Weights of a small image denoising model: 40000 steps, 13.2 epochs.
Rows from block 3, named by matrix and row number. Rows with one number belong to one channel. Each number is 128 + 24 x the weight over its row's rms, rounded and kept within 0 to 255. All counts start at 0. Numbers have three digits each. After the name is the row's rms in percent of the matrix's.
# convs0: first 3x3 conv (model.mid.1.convs.0.weight, 256x256x3x3), inputs 242-252, a 3x3 kernel for each
# convs1: second 3x3 conv (model.mid.1.convs.1.weight, 256x256x3x3, transposed), outputs 242-252, a 3x3 kernel for each
convs0.45 099:134115127135159162098125121140130156111105148112106125149154138156118155096109139099130132099094082136106102120113100095112071072096116113132119116104114120075114142145166135145170133129136098155125128149118123097115139129121128108116096097091117176156129148138120117145107120121103106133087054108
convs0.46 100:097124140129111154142124152159129129109138098131109091111146155153149139136120113131166089133164129129094108133112126174124131144151162173111089146130124140132099152160144132121132144125160161189134109097133141103122133153115144112114116118133107130126096115160113125164105125111118116120093120129
convs0.47 101:126108094132115069122096071131136136178134167184173131115067111119135123139126145112142195137109154124129130126106115121125103128113136110088119150095116075091153128111108141102092135120147114128103116156114116112111134100113130160106124131121131133114170162111147152113143087135142109104110138126
convs0.48 101:102159151144198155127161124163164154152177165122171129139090112153126163165154138097118151147117160143107132159122112160173142131171211140013121093101159135147109101132127120129102107113090142131121106112100118108078117117130130130125120114123129183125120133062144111096162149141143159136132120117
convs0.49 097:125162160105121147120122125121137132132131123107100082142080083132109132189142142137126137130131114135146118139131113166124140132156135142125152199151169149097103128089101095128148084131127136132099142139116107139121106118132098158123141074123125135125122135150105111124121126137114101161177117148
convs0.50 097:124137147121137119135142106122159155134164159120141121103131141143111091122092075140118119139141148139154128109153150155172144137126132125139151153123113155136106124154132108131151125146122140158156164142161140135126141129151132107115094082111123147122129104105123128111131088095171160104146164103
convs0.51 100:161133097142098124124107140109127112103123101142090102121137114119109139143119107095094130166107120153118115141126118074120093086136113124228177196160104212068113101165108108180126104120138137095107188156143149184129104137122113154154121134133084104138097160142108144131113145128143111125152102150
convs0.52 101:178123121169124109183128092148140136144151097160133089141143137098150141087129141119141170139198080127131118143171111137105126145096125108156134070141159120136177095121139092110140126111099143126124138138146134141123126162149128101124112110125117136123145152099096131116133129125160119113149154130
convs0.53 099:143135121130177144121114144101117137140137121148091108137141141167164131143127129156151138162159152122098090099093105124162104140139138113103149140111152138154150127124115141122111137139120122114128122130107146112104137087106101091144133156142126124120122126080106075081132168132121093089137109091
convs0.54 099:130146119108171133139199120103154148091161152129174141184088085171127131123127121063148149032135198082181166138136168123116139128145136106141166119178121115166103097116129075144142088117110115143131090163115133156116126095107119109110117139121114135134134126129120116127148159124130184111106142135
convs0.55 101:145154158195194175120115115143109124139116137144132128150108094143125134137121128180156143130100080097094088110109130148144161111131143121136135163150191126162091115107104121132130120122111116172149121112170137113146085091138123126156136133156134130122129133128106109107117142182127140157125097133
convs0.56 100:136128147130114146113100119135159111123101151122136122106151122123230131132143142115163173098000171116084122108084140101095111124108139114119161113134160135141109104114162125122098131115120142133127163100142109145121116093121129131150134110141096116121075057105117103091138148136132111173127131133
convs0.57 103:128138121127149131112126113147103117188090100129144124134103139138151116107135119128088097160096089124147123139117092134095110146162166110169132084138144132137171098133160119133126132104106123114102119179095162132115107122114120177152113121113095084131121111138126098106118098117122164139119095112
convs0.58 102:124116112106114108127115134146116112102096101109121124142175116163195131098117130149173137132151144100113132146168177186224140143117086136124102129126096114118113146148119122079158125130146120124116115101108122095132140104129085074116111083106137140120148238146111121089117133109145135108120105112
convs0.59 100:146143157128134174147125096138118133139166141123116119141092144190116194153120147152161148176195128099105139113154133120156146133180129145122114113110129104109052112107148132112128120134098128120141129133145138131113113115078110100123118105149127137091168138070120088082151155152141169118118112121
convs0.60 102:117144134131163149127163141120128116168120130156113092138103105116134080151120151145141101130079106130095153142121114127116171093086113131127138123140074145090089108145161131120117136113130099140124116175118106099134141129119171149116132145121116101133099123139121123122149154096125151138135177118
convs0.61 101:130149138132117125126145145137106114165140127174133128135128111135142092128131108126191158143174165094139093158108121126121139135151145139151153159146098123137095148138135161121132165147125118099118111122137100116135147119114126098119137121114099035068066032055100092111113152154139134150137139110
convs0.62 097:145141147122110135104092105152138157150114137124111105141161127139137188164120121097127121120110121116131141122143147198122102154112132116093152149141142119154103133124153181142124157137125115112105122086121106142148127122121138140100139164143142178125194255110130239119137152142155144123133166108
convs0.63 100:135124152127094177138101165156129141114112116135108139124145147095133069083113097167113095187230121143111104104090082079129151108078138138173103129163108162166114103101156132091129129130124111105114129119051125117093125121131140131146114138115146174128099147142102105117137129116153150130150153143
convs0.64 099:126154137119141096122133126125137140156135130110109094127067088149184107135151120123077124126078136147149133128103141150116121074125125126160137136171119123155109105156132123116152123124153145154164129150179124146143079148152126106139123124111140126134129114139129103135125155136109153146108151151
convs0.65 101:141168181151180169148193176125119108116101133136118121156172131139168082127148139121090119091000041102085146120146109131162153131122134136119132129154121121109078136132116147108093167124111127146155134127160123122149129157142125158148174119114111102109085096106113141146122121127143102127123110119
convs0.66 100:129120102122064105123123134134117130083084156124082117154144119141178069138149156143118120104039166132099141089100135130118167147099118125112131182120098165137156124135124119078116122090149113133145137112158133153152154132106170160127124147138123091120114116087110112118128105134125115137115175116
convs0.67 101:123147105173204141157179140102127151099151133098148141152094127113083128113101144130124116125188155160148118107140121098170080130146115113229144139144144156072156126132130143120151112099114100159145119167151122130111119123177170140119113102089137129125139134157147137159121125099109118136132141144
convs0.68 100:140127113127132145122145166148122120120141115093105131094112144128075137120092079148117145112112139158127147131128138108155120095062130136098116104077130117112158156132170117124130108100148147163114129055116161103113123165121138126135147107125116147140120112134131126122129139135146119150134126132
convs0.69 100:123103129152115128144111086145095104139044094113109121131114123110171124092113146122125118151150123146098081134126158125084122130110122148121134143162138140109121155169174124179179134121137135126130152079153132118146113134119092123144163103129155097109152058081140119109117113133125122141148120112
convs0.70 101:117130100122162136101130109117152123090123140112129115101076112148067094120098090100121122080107172114177118127167159143168195114108116201083081208104123152117099124100143097101088107127134154133101133157125163136068081112123077105137120126139095122106133126119111129136137141092095094104142084105
convs0.71 097:118096100103110122076129117102077100116118132129140131099135151078131125107127106111126122117124162098138200104124118119126145125135147150173117102122098130136114124108107074087121149143131112148145160107136163088100163104121129097139141143085155164139157136146141116100127163127155148105128120128
convs0.72 101:164109112138159107143180147108095094132110073137109122128123142144124159119108120104123111084153110131122106122161134095124127092062149132158134173138180145182164116127144082102139141130138149131137150097142117096132081118127093099117129107099116124119122144125084143142121123143131079129119132142
convs0.73 099:116133101152129117116122117150154184125157149098133154117142132031130142070123123123121124140194141128134142147128148121171129108091102165078060211057093156114147101149129094154129155118131130146109130125128115122143126144132116134123128126148162163123189131129144127149145121138118082136083108146
convs0.74 097:130092112133137164111109140108133138098109139137113132150161135163140100101144117116121125113107144128125172139128142170156173137180183089151136090205150144151122116134156087132118098085119137140154114093159110107137104113146114115131163134137137133120093078100128121129140136149118119146099116155
convs0.75 101:128115109137128118135104112133131118135101101114106124102091081102075126116097122109133152125135136115119084138111105105093122121155124117112088081089055057067122106161120125137138116113093152127116126090103116125158135141130138152169144119128154144148121121132147124130126103101104080103127117116
convs0.76 100:145151152146131141129120107148134134162116115162144092118149105118121108127119118104151102130175109121160149126098115118133164125132161104125154106119120086108136138106130132106114108116113134141166107116125124098126089095160065073141152122128110169147198153143152121139136109137118094133129159131
convs0.77 102:152163143137092132147107127127119126150105106149142088110131115124126128111122101177185148157189151105100101155143120130129129169147149123121147130180178120172152140169131158201138112153118142137114137167157155175160134115109103135117132107126123155142146194147127122094103119117121108119138128122
convs0.78 092:098142160108119125101124157131118132117105111131090130131138133132157138141133128106078083117106110163142137089091095094080107116107098150157125170161133134087127115132143080090145117106143120138122135161141141146148138126159109100166166144127120130127139129132162138134135130142136121123141125119
convs0.79 099:162111141153153138137130128118096097097123118111127121136125131103076161100105097145100109165113104143154128132141096140091122134125114111159109136178121136099156138156146116130133109114132095105110116138122138091134131115128115194117118181083121130136130121147148089147137082122092205139125177142
convs0.80 102:144130121149180165145128123179170124189204163163159140120123146123134091120132097140112131135136132117127139119128164211165188149145153122189108182137118096120124103140130128160139141147135121117140110179157080143148124114107174115090132133125101113146100130137142120129146137120136142134121150143
convs0.81 101:095119131128167131134146134093129132097118154132125107145132122146128083098107116053141109103153113132162147119116146071174178153152113106129124144170145149125121125167132140123113108101113110128094157144132142120131142147138131110121169140150138152132124131117121159114116137137115105157137091147
convs0.82 105:148152133135111147124101144145112119141126140148151138130126125113129165134116145142157122133163143096122148110126141107150129142163167078122136113135128139146130141153161155137113140144114112091126114122153128142143111146130122161139108113119126118124144147122122136131113132142108094131110093119
convs0.83 101:120149166129115150106099120111101128096141114152166119114145124138112139142117154129115132166122134160134151120117142180125125185175133123185158113137158108126118140143184133118168111135131094143142139114135125104111136111149160101122116127132166137117081128132086132146132121130119112122135107126
convs0.84 102:153119145094040069159119147090041112030000069097071072112142150119146106124130124139148141142096092123119118123132127102110098112103129066106169118095148120136120107089112114085121129150161104094103139107079139136119130158147142160140135129119132122093145144116115124137119122144101106124112112094
convs0.85 099:142134164151137131133118126116128126157180121127110131105050139090139187139160135129162116142169119134126126158145107146125083108119064147157188123148135081056151132095152122143133137126131150151144143155130134144138104099126122107148137120125117152116131102101136125134138122132141168133141157099
convs0.86 100:153155139121145143149179170137127125120127092138138120124106101153125111121132108128149127118141087118133120111166105101187090126131132096151167089114183139151138115100122109071153114106151125140099099108098127104096105103119118108127115114125108139122124137115126129114147132149137089125142124131
convs0.87 101:124123118099093124119133155143158128141156149129130138147148162179151147152137174144130132099104102130143146075121164130121125163146173190098074162109126108117129152120140132136116108135116161058127154122131131111128142138151131094123141132126151112140141152123105123121129135140123136114180143113
convs0.88 100:138134112172164160137151151156149102122143164103123127115095118143133105149167097122138096108146130129129130218130030143199171067172118144147145122126124117077110147128136124128111115111074148146150115143132159154154115116202136153116139117115145134083152146091131171121123131142133140108131123138
convs0.89 103:118143146144147135120121097140167125159122134130097097125156146145185089153139112098118130105166162132121111170136146150097121150164167122120155083133149161157082104148132121196179128175165129166132098155166099142136126116115112148139141157111116160149153148121113098146138147103127140134151106132
convs0.90 101:136143126121181184129135154117101133098111098135090121154100137132055155122139132104109116121084126084171108157130148139124140102094104096124154089126148067167117120141143106130141135171133111118120117116141114121128129114117122084128149118152127137143080117102129146104133117113133124110103135116
convs0.91 100:151128115126110129095127158134158129146140138151134147158169114151194096153136122101105119091090115089108093129114144161157100127109124118108162120082110097110169151144093121142135133110126115116141127090082125092130140113128126137123127137098116125120124114110135134125119103145115119124146147117
convs0.92 099:124107134131125123089148166130140131136140134131109122172148108126148150102171145123141160092116136161108129137134134158117102124106083128112113100113126128111103066097108113138117117115109161136144141115114153124114108119124146122128122128113111128132143096104105084141121113121168125105131159141
convs0.93 102:103106122116099128104110133115094107121135128137149116114123119130147130133141144131161186136152170122163157137136141116102133164172188121138167113166169169208154114109116113116115106114092119121125132116133153115130137129145112128145145132125135145124132163120130134118131144162126149141137141107
convs0.94 098:135123129127123106110136141134143113126152130179144132122139173094144104115141129164110102129116118142124145159149107128195162106169120155159144134109107103086111153165155167144100167133106119124142149158137119167142127116189116140057105112109127108085115164152128157145112095140116123122153155101
convs0.95 100:145107118128103118127127118108099115106110143127142145084168115109106169135133158122109139102063059107112133138143112092111129101128120099092138054112152107136108144107155156047136169130129130113113101116110118115106156104108133102159106151139106148117078146116125114123117126161130076120138126127
convs0.96 103:143143152099136180106146180123114102136119129140156173129147121097137140081122110119104163098155102110144093148111101111105108140088123095130088141108137127159133104148097102144105118125107109125139139140138108133140126123099119144093133135110150136115115124117158111125112112134110117158140134092
convs0.97 100:129127127112111112140117123116123122109148140128135144140144057144129136138104106138130120133130118107113110157203134142146141087082107129142128128153125130144142125129135128140164153152148132150135144132126144126141158134104130118134148141126145167123128125095120119117156153129105097112138144140
convs0.98 097:122112154111071132135133109118131158103133118123154112123127160090050122106096132124144099108137132105124112183134099140114140118109129101130108090129112142107123113101166113120132145162159138144162145089126115119155118111140138087088108101110137131139172125136142121157110108135189133106124096093
convs0.99 100:145165147185185175157165167130116110169119110143150124166129094132080090133092096118151149116122124125118134143127148191213196124179134169131167142140166119131153113103133077053082142138128100120146079123151078141122133133158126094120143134097146157090186223137146187140141172142124129140132145130
convs0.100 100:106133136116127136116132151130151144138162165135157162112066115129103157162144139136177123177197193192204054125091124123100141145123117105113133099091086104118199123113080156171124124089117121104135119141154143116119143138113123139125119125144141154112121146104112102096115115120099107154137142168
convs0.101 100:114117155129110141135134123108107110125120100121126170109103156116096116098095107121140112123157178073093145126102108130126137144155123129107108138153119142164119143100106186133117142158099162088137140132122115139152108105093121123104111126100105118137118162199115132118095091132116125144133156144
convs0.102 101:156091135120018071142109159142127133193139114166158139088096124114103126132113102153093096127044085110130163142119137131077100131164157126136152094142126159163136140151142150112143112103143112147129139131119119131141133108139137106088145112103135159142133178157152150126131126123158183092118126133
convs0.103 100:119098126123071078121108081108131131067116146104127145129115097133124096095126153152138148083076133121156141154124127133173165117113125142139086104128087118112118146131117140163104149172136172167158140156125109115124128099113166158126145133125117148163100141169086149140119085090087095113083102112
convs0.104 098:131102106137067119132108141109132152076093117104105118153154129158133105119123094169144133108109142137193176121109107114137137126125121114152129114099163088123151177157114151102093160153112109139150089139118081106101136102118132106120110093094128153124127179120146141147128140161140119135136096106
convs0.105 101:138115130145149160121132119123122093118089080117124130117166121090112112136143102129117160130091168159131096078162179197191197141155143141178122184092077139094111078078109080135122139162132133189144131149149132142132115148141147121103115132124116156132118121120143151136137113108139152144135111144
convs0.106 103:108123130132153129143157139176149130155118118124114154130134106128108099140146151132127122144136115109093121049070118052255255142229178078135159171198136223114111138160128132114115118102092127049107134156103146112134170138122132139122117150132132086098125131159114141151154131108136127102107139141
convs0.107 100:130112131150141161148134107118096097134124101130147103082148187092125133104078102119136141089159113149185146145078099121081067141122113125062102114078145132160162090108119096100117114108140127120114180124127153126134112106116133063119147150146126111096157103093106080110098134133154121142131142188
convs0.108 101:143100128117138141171150110092104110081161136094118096138098148130132123176148118061157148105255237144224192139139103151161161154168115139106139128120146109143108132127124136135107146131106151148141135139126111131135128118120132074077127100108108104114104078103128124105128135132128119167114097133
convs0.109 098:099115097128131140122159169154163164145164149128135124154133126147155098137128120164134149121101094103061084122101120086135116169146091117133141111143079129129100128140172138152187116158159150093111128118111145120119128141159139133133166130124088095112126165139131149155138109128134110112116112169
convs0.110 102:156160136153164175167145126073049081068061073101079086136130151127127111120131125126140148121094129118117123116127116119139119143128146129136164096102139128149127133136116126127125122128138141150121130140164146141143124159155134171162088114130135118123138127097110119092152144119128127153142145131
convs0.111 098:106117135101080139107153132160178122165168132117115117136123132117127142138141131081117100140118134108121125142147161143122143110134131183109122109108096119125112141137142137153107126126075106133140095085124118065103162163136160127135140144105148110113119076108107070117155162129158139143112123128
convs1.45 093:153170168127093113154188152141123128106135135104153136104103150114107104082131095099137130133119114137108134149146121111108146188137177120167135065076145118095123123138119142163083129149134138157139103111149113083104148128141148112127115104141141216173122140179117068150133187140151161134166117111
convs1.46 092:135128157143157116121146126168166173175091119134185161125150154148139131128150129138176113115121107142114107140109128135131117165154184142111111152146148136146167103142126135173101160116103186143109146139121137166122145136106106106123071142138067134119091156167139161146121124117163147093121152153
convs1.47 091:160157134158071106144137120096074091104071118120112127131130137139135138120149134090146125095162156132151120169173176143119139120147161131144177157113126151151149134121152139106147130133177143115127160139141152136118120105138120119103132140123132157144157130142144129169105098121165185141122122096
convs1.48 097:175127135167125178147097150129087126109094115114098090141130153097164124099198070146105120116115153133127138127127151128142145137130148163129160153117147128128125107126125139136156148134133135122106114141118159175109139159137187120130128054117126121146140128140140107152169159126145094163131107142
convs1.49 092:149125139121056111126079121138133111123113100105124150123113103148137101113129101096119132123087104085127152138063105095122087114128149110123116086102136098120133120123136110154130149163106111145119164112099153133120120120100145113168108127141111109152087109133104104113158163094139164138135108122
convs1.50 095:151113127116100132110075110109117140091081119114129145156130123124133117130126139130113119134124119150150138107115131110141122142125135111126144143112115164160134156131092116128124131127141148103108124120083145126107160119136162155133159177127129096111128085091117129148127141093140111111140126090
convs1.51 120:094122116119113125116105133113117145139122156117121146121112119142094146118095127129076141123128105101110110143135101141113141126141098133105092137118068130105099134110161146101146111099160136130128130141111175105151111113113105167142137216134148129168143145147124125132131159145126155145152173116
convs1.52 095:145156083144099115164106115128127136150098156160097131097099133104108133115153147138148138156110104131100139126159132104154186129111163139109101166120097137123092140141148103156117127166142156076121144106095176128105134156129095107108127101088138127092144110088148137130134125112140149074118135117
convs1.53 103:157109110116090114123147116115140108128090162150125131125156089150093087144097124177145129143094123136099117145172122125130116105113120159153141132152147121123150142152124178172101166160147118112146152112114139140112128134150126087143126136158117162139138132080137110125092108121138151145148165128
convs1.54 105:102114146131121134145098155102160129103151107118104133157142128097116118113081104114122135116184139128149155118115104104156096098127077129153116120127131128101105131145135120152100095143084110107119137106113117096115108104140145117165156133178100138118090130146084147149152120122122091126121146136
convs1.55 103:123110102090068114143115159121110125120120121128153136134094156100121083145146109138141129123129089125107134163132154136122155110138155167203167172110118134110133149149140115137139105112129127108116132129146169149144123092100144129148108065152138158145145122088144115142112134098109039086135143124
convs1.56 102:103143117063116124125098118112124109133109152109132128121149153122102150144123127109108105149128124133141122126087140148100130125118101154136123111097127123072115148162125165171129132123124094106081100112113120107091123169135105159123110132153113146134124158191124133087163122137141060112138150091
convs1.57 098:148115118119119103097161141162178149108161127123126114129119159172091169135111124121143129117149136130142163115103134114143145100132123134081124134167092112141113143121111102146093102115104136083125127181137126157166141086164153088145130117110101130135126131083164175126159139118140133153137114193
convs1.58 102:123136149139126115128126118123123130165079121147110153117097128143104123152098104146133141133134128131117131161174142142105133132099130131164198112140118084114112137102143107112142118118117101139102148191116167156113132137107138151091137190138121099119087059076095056112119144104099137120130149123
convs1.59 107:152155144115159103110139124168106111103134125117093135146126066097129123136150130109093139170103127124094108138132116139141076125120165157152192173137123118141152148134116112112101122162130076136107124135104101156091118166151136132138143136149152162091184135161161129121108142139147116112116113125
convs1.60 095:139112099111181151137117119084117121142128118130118121101158117137116118118144147117126128116162131094154122107144161124147086155141124130212128152153150118133126198177131103129146141168173134125083065130150122145149110087091097142064127138090126116146146141167133173137114163104116116168123128109
convs1.61 093:175186156150163152154145149134123112132134123137159154126139155123130128133143115090083098106071099118108134137131148137155144153131141129135137120123139127093125141130112150089069143129124129142141113109137126100124183173134147156134129120109160209145174255224177173188137116107112070129125097138
convs1.62 096:118154154121104102112145071129188158130171144130142170135088125147158109152153154126149159140170121134149097115153117091174143133143169129124152136117108133164123115107081125121099127142126144124118110119102136117127125117121181113123156136133119044096126000044137079091153139143108124104138153070
convs1.63 098:177176139145177129130131148134131168123173135130134091123107164148151125150113134121106091118083139135161136110109112096109153134176124155084138147071072197121154104093109124149164121137115148147153088118157122096116144087103113159099106148150150120117132096124132110101110120144106140144152159151
convs1.64 104:166126137120074146147052125143137078154162127147126123132085081102106069126133103112095110131133094102112109090113134101120115114141108129112146126121073113124127115186126164188150128129172122125123130110104122128127134131174132102101139149128106129119118122136137105129109099160092109140131078131
convs1.65 103:132101084112095104101083118128135140124078098139147128120142176145150172148126127140134137118117110114120132097113150122159183195164175080092097100150132120116103146153122134111161125117166164112115087072134090099170076091121082124139085110142144113132141146190136148149135132157106121119120122105
convs1.66 100:159120115115145139094108104123111133147128109132150103128089090123077072130127128111109088073135165167128143157162109116131118107090142102138127140163040127152111099145150089142177120147098127135122162126093139130159091109121122169124163161131168148105170112109133136127131111119101171109143124129
convs1.67 100:129102128082060139106099153131144136154123122128094115104121103121140137138141116156104150097107110109114112145148137136115144152100138150154129157165096148176107127125145152124136118116123102105130093112122139098182133107119128071122142137159123157135137139141114114167110106121099112139140110139
convs1.68 105:143128124125068137131077140159125131137125163116136118076128119098137150138148203139124086140125094133134129112157151136125109123178146095104128153108123114130128119119142127159133126137165161119113107080139130091132117126171107101126118109113078147091105179122125138139131130146119115130124093121
convs1.69 098:118100109131111103160127124134096127113177162126181132103093109147150082147203121128113094132153120134098118122126124171170122138123115107126104092106133125151164090110131103069109114092145111115138112117107146181132120159147120123156135075146192181111192148081136146134093113136103118128116107167
convs1.70 095:155113131121120083143116122122112117087119096127158134109148151096119144144130121163118157118106189104113144105113103122132110132117106104158130085152142144108124095175160148148156120145151161136101120098119131061103121152113089157121110108167131143170159101126157190139145128101111087163102116161
convs1.71 093:123144123184154161160141141119138123118143172143147151108126125120101103119131136102132105108205160128130126140137100139108117076118129162154143172158114118119113112113117102157154155140144085113132126095116133121132133122158123119161138117125125131137126120106123110124153109145165143119152159099
convs1.72 096:138152122185152099175131093155155141155162113138173139091104130141113127146122112068128132125099145151137126121111153151116135166128129117091152113130100126135107141122079142143101172199154140139090137166149134132134116177126123168168108135137100104142115096140167121145116125125078120140076140138
convs1.73 099:179166143153134101144104142147177134104136166080131071160101153156102165131128147063133089136123128133122158181145156148087112116126125109182126146143117181128135085100096076131148097120126157097142193130106143111114116103147156145129131113110086105143112144092095112121105136064098174153083132125
convs1.74 091:184151118161138147150124126161132151125088153140166140100125124148171114136115100151154150123127151102130145139110115150114129179153135118127109115085097092135124169181155122114148147090132121164158078106153115134155126141108040128125119134152119082144113111143130138141115126136088125118143115160
convs1.75 093:103133146123160141151147138153159134111111115143153144152107139093151143088163148129161146106098151116090128183133132137122114165152157143131147149116144169107139133115140110106124106108107065109137121125156114148147130122122157126142131139155108150138141114127145097107133107098133146163163128149
convs1.76 088:156110102126133113115098076148102125149156126137151126123098114131116134153115130105123147165114102145120137148117137140141150158111137140135126135095130192176175150157147165170144135142135109159185121133139143119126157172147122171114132141112159142116157076065129082095119104109116153140109127151
convs1.77 105:146152132137189155145140131157127104136121113116124102124135122114103112145134122126069106104040139134107146128147150119132118152172144127097166099118136182169120139145136109067096115107118119195145129134088142129125091136136127116128157128136146107112133083115124112122186154137111115135113114128
convs1.78 083:174156148133114140122126144180143187176090152158147145143154136137132140118145151121112142121128112127142112104126127093121142127111146134160142110123148108115109132178122187223144136147186109131108093126153094114158141087153136105142091088108122081085118099085121113127134150156118134150116128139
convs1.79 101:166160138145166111145148133133153143089169148141119170156194138139164151114111130092107119109162125161151152155144139128108118108112155127152112156123104120128120108056101150157108167128120146153149156148145152121168132076133141158139115149141114131127099101111138087111143112125124103153129166146
convs1.80 100:134124108148197172170199132110096115129113109155112075131121153108135114115136121133123142156116120105110157127150158094094078110109076122136107145140109159154135140109120134119132113114114120135127121178134116120103150140117163137097146119082107115109109112121114158144122116125123141145164148119
convs1.81 106:138131087141081121139148136093103140121126119128125106114144115118139085133101119117111131095121145111147157155161123135121169140122119147078143107100114152161123122132116124140148136078125104138083082110103162174124160124110151132111095118149088091121127084151112086149116164117098107148148188150
convs1.82 106:156187138186198138137110129127144094109160143112117116122135121106095095149103104122106133169159138146167152176191147155169118140136109142135168155159169172163158132126114147143095142134126140186149138135094154122124146146132088127166089084142162128146135083122162158150137144147100126130115152147
convs1.83 091:146150148132107101140109130124147137135119173175148110118123169073142167128110128148125103152151115141153105142143148126133108131139166095129170091149148122097119104115097113110073099131125168129118099147105114065107122109169091109155139167166161109131118123131141126137083136156104163144124129156
convs1.84 092:140167129180201147149180123179135124132218199124181163132108129112083110116146110119117126135132103101116116137156141120169148127133165141116127145143140151139161129128123131167145137147122141140138140145137145120155125132157095101135124091116127131117131131131163146122152133121102093140142134130
convs1.85 104:146096153112141140101125101127138141131089126135143156130133160093106132153167156128149178123110115153085092145101147118160122146143094110134125133132152123108133134152128104062113146115161125129131092112118109141133147074105156153140114164137103131170124141168151101150143139141147162059092121122
convs1.86 104:105112153104094114113141151126124132187142124131129104093144084112141117102174119131117145124115123127138132096114140062150113095145122118113151110143114117109109126174126119117101113073131187179151202143121187109127143158162145087142131096108120099145080126148100141127104120118112124110110128136
convs1.87 094:132107116140101108123112124134112129134096100162106109129103153127051120104102103141114113160141163121128137107109141147138129146153127131087126128155113116112095146105124122124115097143100106144095115091105163127089137161150112140114124126121131078132117135129121104106077099107112131095158138108
convs1.88 121:110108121118098090145099122107131128117131120155110130142114141127127135077159153117153181163114126117174165151112155125105120054123082115143102106117129168157130180141124187135116151163129155125121129117112171108151134114126089153109088114140145099154135122116109145154102137114103171136146097131
convs1.89 109:152143127140087129114086129149131126122149116126155120123111160118171121144145093131093135129098128165151128104134172140129138136134141211075137141138158135164162114111127110065110152117153104138122086125131109140148131173111132115156123150135142147111082124127112086122137126119154127148125104150
convs1.90 101:125115148106122164140131127111169108146177134106122135146084118150122113139135128147156083124122107157098150176119114109152140145137169144142139131088125144121128115125147101179122058130127124132134119152125096147124125149136122119123144119151156147104138112130146159137160158124176103127126130125
convs1.91 096:177165129183186168170169136149130126108082129154110132119120122109106062105133131158110125120173162164133163129077096097110122159122129106090131096053133113108133141156123150173134119129125156164121135172120123184143108135145125112157097088139136128146150154154150175155121115145102096127128105104
convs1.92 093:131143171130126181159150151147131119100122118082112089092105153099164152182143113126155130121125129110135153160185155140145100131123158172185095165094136156173154154128101177165145137105138154188144147155082110125092123174139139161116118125129133154134142186129124108173158136106139139103136114120
convs1.93 095:155149146117105133140143135112103139107088132119116124143147137136148120136177132146134141104119100088107135121142143119135121118107117134119145125125145153167141117121121121115134109101150137132115108126112090147138145145136128146125135134100124074089108035094097069132123145156113136114124127140
convs1.94 106:087100121110125141141143135152135125112147093110102164131159171155133155084117146122142157170097107112135120138107125132089146161125126124126137089135170128152122162155104139137100140141091129106101127120131116093117151118115161153077131152133107098120119101105140162141135119126133109113154143165
convs1.95 096:173152144112126115069109128126150134169119145149164135097108128171186136169152162128109120137133151126133124116150126104156104082090099103144114114148140126155155123115144128191134138168113138173150147137150134127140134111147111108127114128104060084118091121168116124163158112109149134122157154136
convs1.96 112:125113134096112123111116120119118098151132154133115094157113084128109121142124091089121135142125073159117119164125150120119094155125104141146135122105083124104132122142123121131115111127125103120142118126115059106134124156140150146145145133085148166132149154110120114125099108138093140115152104151
convs1.97 104:162156128158136144148133135153152143144109131119163141119145138109096086146140123153193146125093151150165110138130111135145137108087124161133127101118137160121130109116100134194128123163126164130113114125129174105131156132107127150154118119140094109133156158145154111126143118162151137093119094090
convs1.98 099:176193133182155126151153141118143126110106105110109144160157131147187126146158106132123134104095123115102142141109148140131155127165160129129127102081107137123136160117155135130169115157133126115130174145090152144131131166163131096123137099088148144149160163072134160085122101111128103105148108119
convs1.99 093:109090151117104122120114127141113127133111095162146132123135117143138139158153137088121138107138140117115092128083136126097128140116139088095119077068099118110125132130147115123148090082145128165171109101132124123162166184124169161097142153129126089124163088100149121073131127108127106094116106103
convs1.100 106:137152150138120135130109139079075093130171131124135102149091114148150144137158120076089118073083080098113091092149165124147155165136167127145154137122102115134140119133153094100131069117136188171153151092140138123143135139161086096098088087132145120124136073104122055126079086083124139148126149130
convs1.101 096:144115132135132135066133129140113126142130117145138138131146184095137136099141132084121109117138164110154151136141134149093180144138136120123160094134118090099127121105111168105101138120093144112124094129087112165129098141105173157124151141113158122114115108129129150116122096136089143115124106119
convs1.102 104:147233167183183136146168134126180116132131121156126139124169156156118121122139126115165130086135137124148136129103125101147140123117107127129191132133173132116152124111129112135094104107138134128095116188151175168168137152119108127097138159121142144136094116140088113188144108112111066109133101135
convs1.103 093:098119117143153136144193158116146127117151163162129171122086153156114140146153193162113132146092096157089100171118145150136106146155132121126108120157154125131130123138128149079072121089124148105128113105135109109138122092125115123132140130136181118140113099125101131129144154139123141112135153126
convs1.104 092:115120149150154139130124116172181117144122118130109125120177157151158122119101097132078100145141108129108102136117166140130160126178112105120128108189151122105107161111112146130145125142141142153169140171121135142141163126157147155175140112136120161104135128129102128141134144147140139155161138155
convs1.105 101:179161135148136123141097093126111121158178169143161140107144129110147154131188132132134155097112169096175162163131114097101111117157151199121110109086133156139106103130137099170155119133116159129104103157126094075118145168095133151107098105082148118104115141137114145158169133130146150128124142093
convs1.106 115:126114126088084110142126104108163158127121120147111128138129123122112093138105119166118132153190177127116105100087121061083121112152112129103097114111115084080117163123132118108141119147140128127122119143136158225151143103095165139108091093137152138134130121143108147128089135154132135112110118148
convs1.107 095:177168128184127117174121123121113116136127131155149126117171118138119116120066131124113127104104123107148123109130178124105117120125146153065135137118107114119088143153144198169168140145166159108086160146153156130148094114134093185144135122136170129124158110157123127152100105143091118142130120084
convs1.108 100:117091109106149146151152146152133110162125141173171179071123148098154138124137110089081130096081120126133182145135122102090166115164117123096155119154167141122127134115118145127081146131163104124130122119160116159128166117113146163148136104135100172125164196104125134112143120118163168118142102128
convs1.109 091:115088150114106132146144141145117159111108125103097114126111134174152143149116123100101147141138153123159151083134124105135095156147128151131136126145158143149118121119112139120106138134116107169135122197113134124082142122148132125105132145116062094104084157140137116135138128132115120130134130126
convs1.110 097:157130138127066124131097114153132121139129115121171132131132131134108138078111123097109110101105126131097106145150114125185192119120164121103132110106104109107120111120119122117087165102088142103081079130100136106100150131112127144121121123138156168167140090124131151191127188119123170134152180108
convs1.111 082:105118108144157149108154120125133181105093123117114081156162126129135148104130165100089123142117122149112128134126142155126149175165127119190115126160145130148169148132075145149126149112140118114074157128158147162122115093133121097159153112161161153136153164155122131144126101121132083127133119113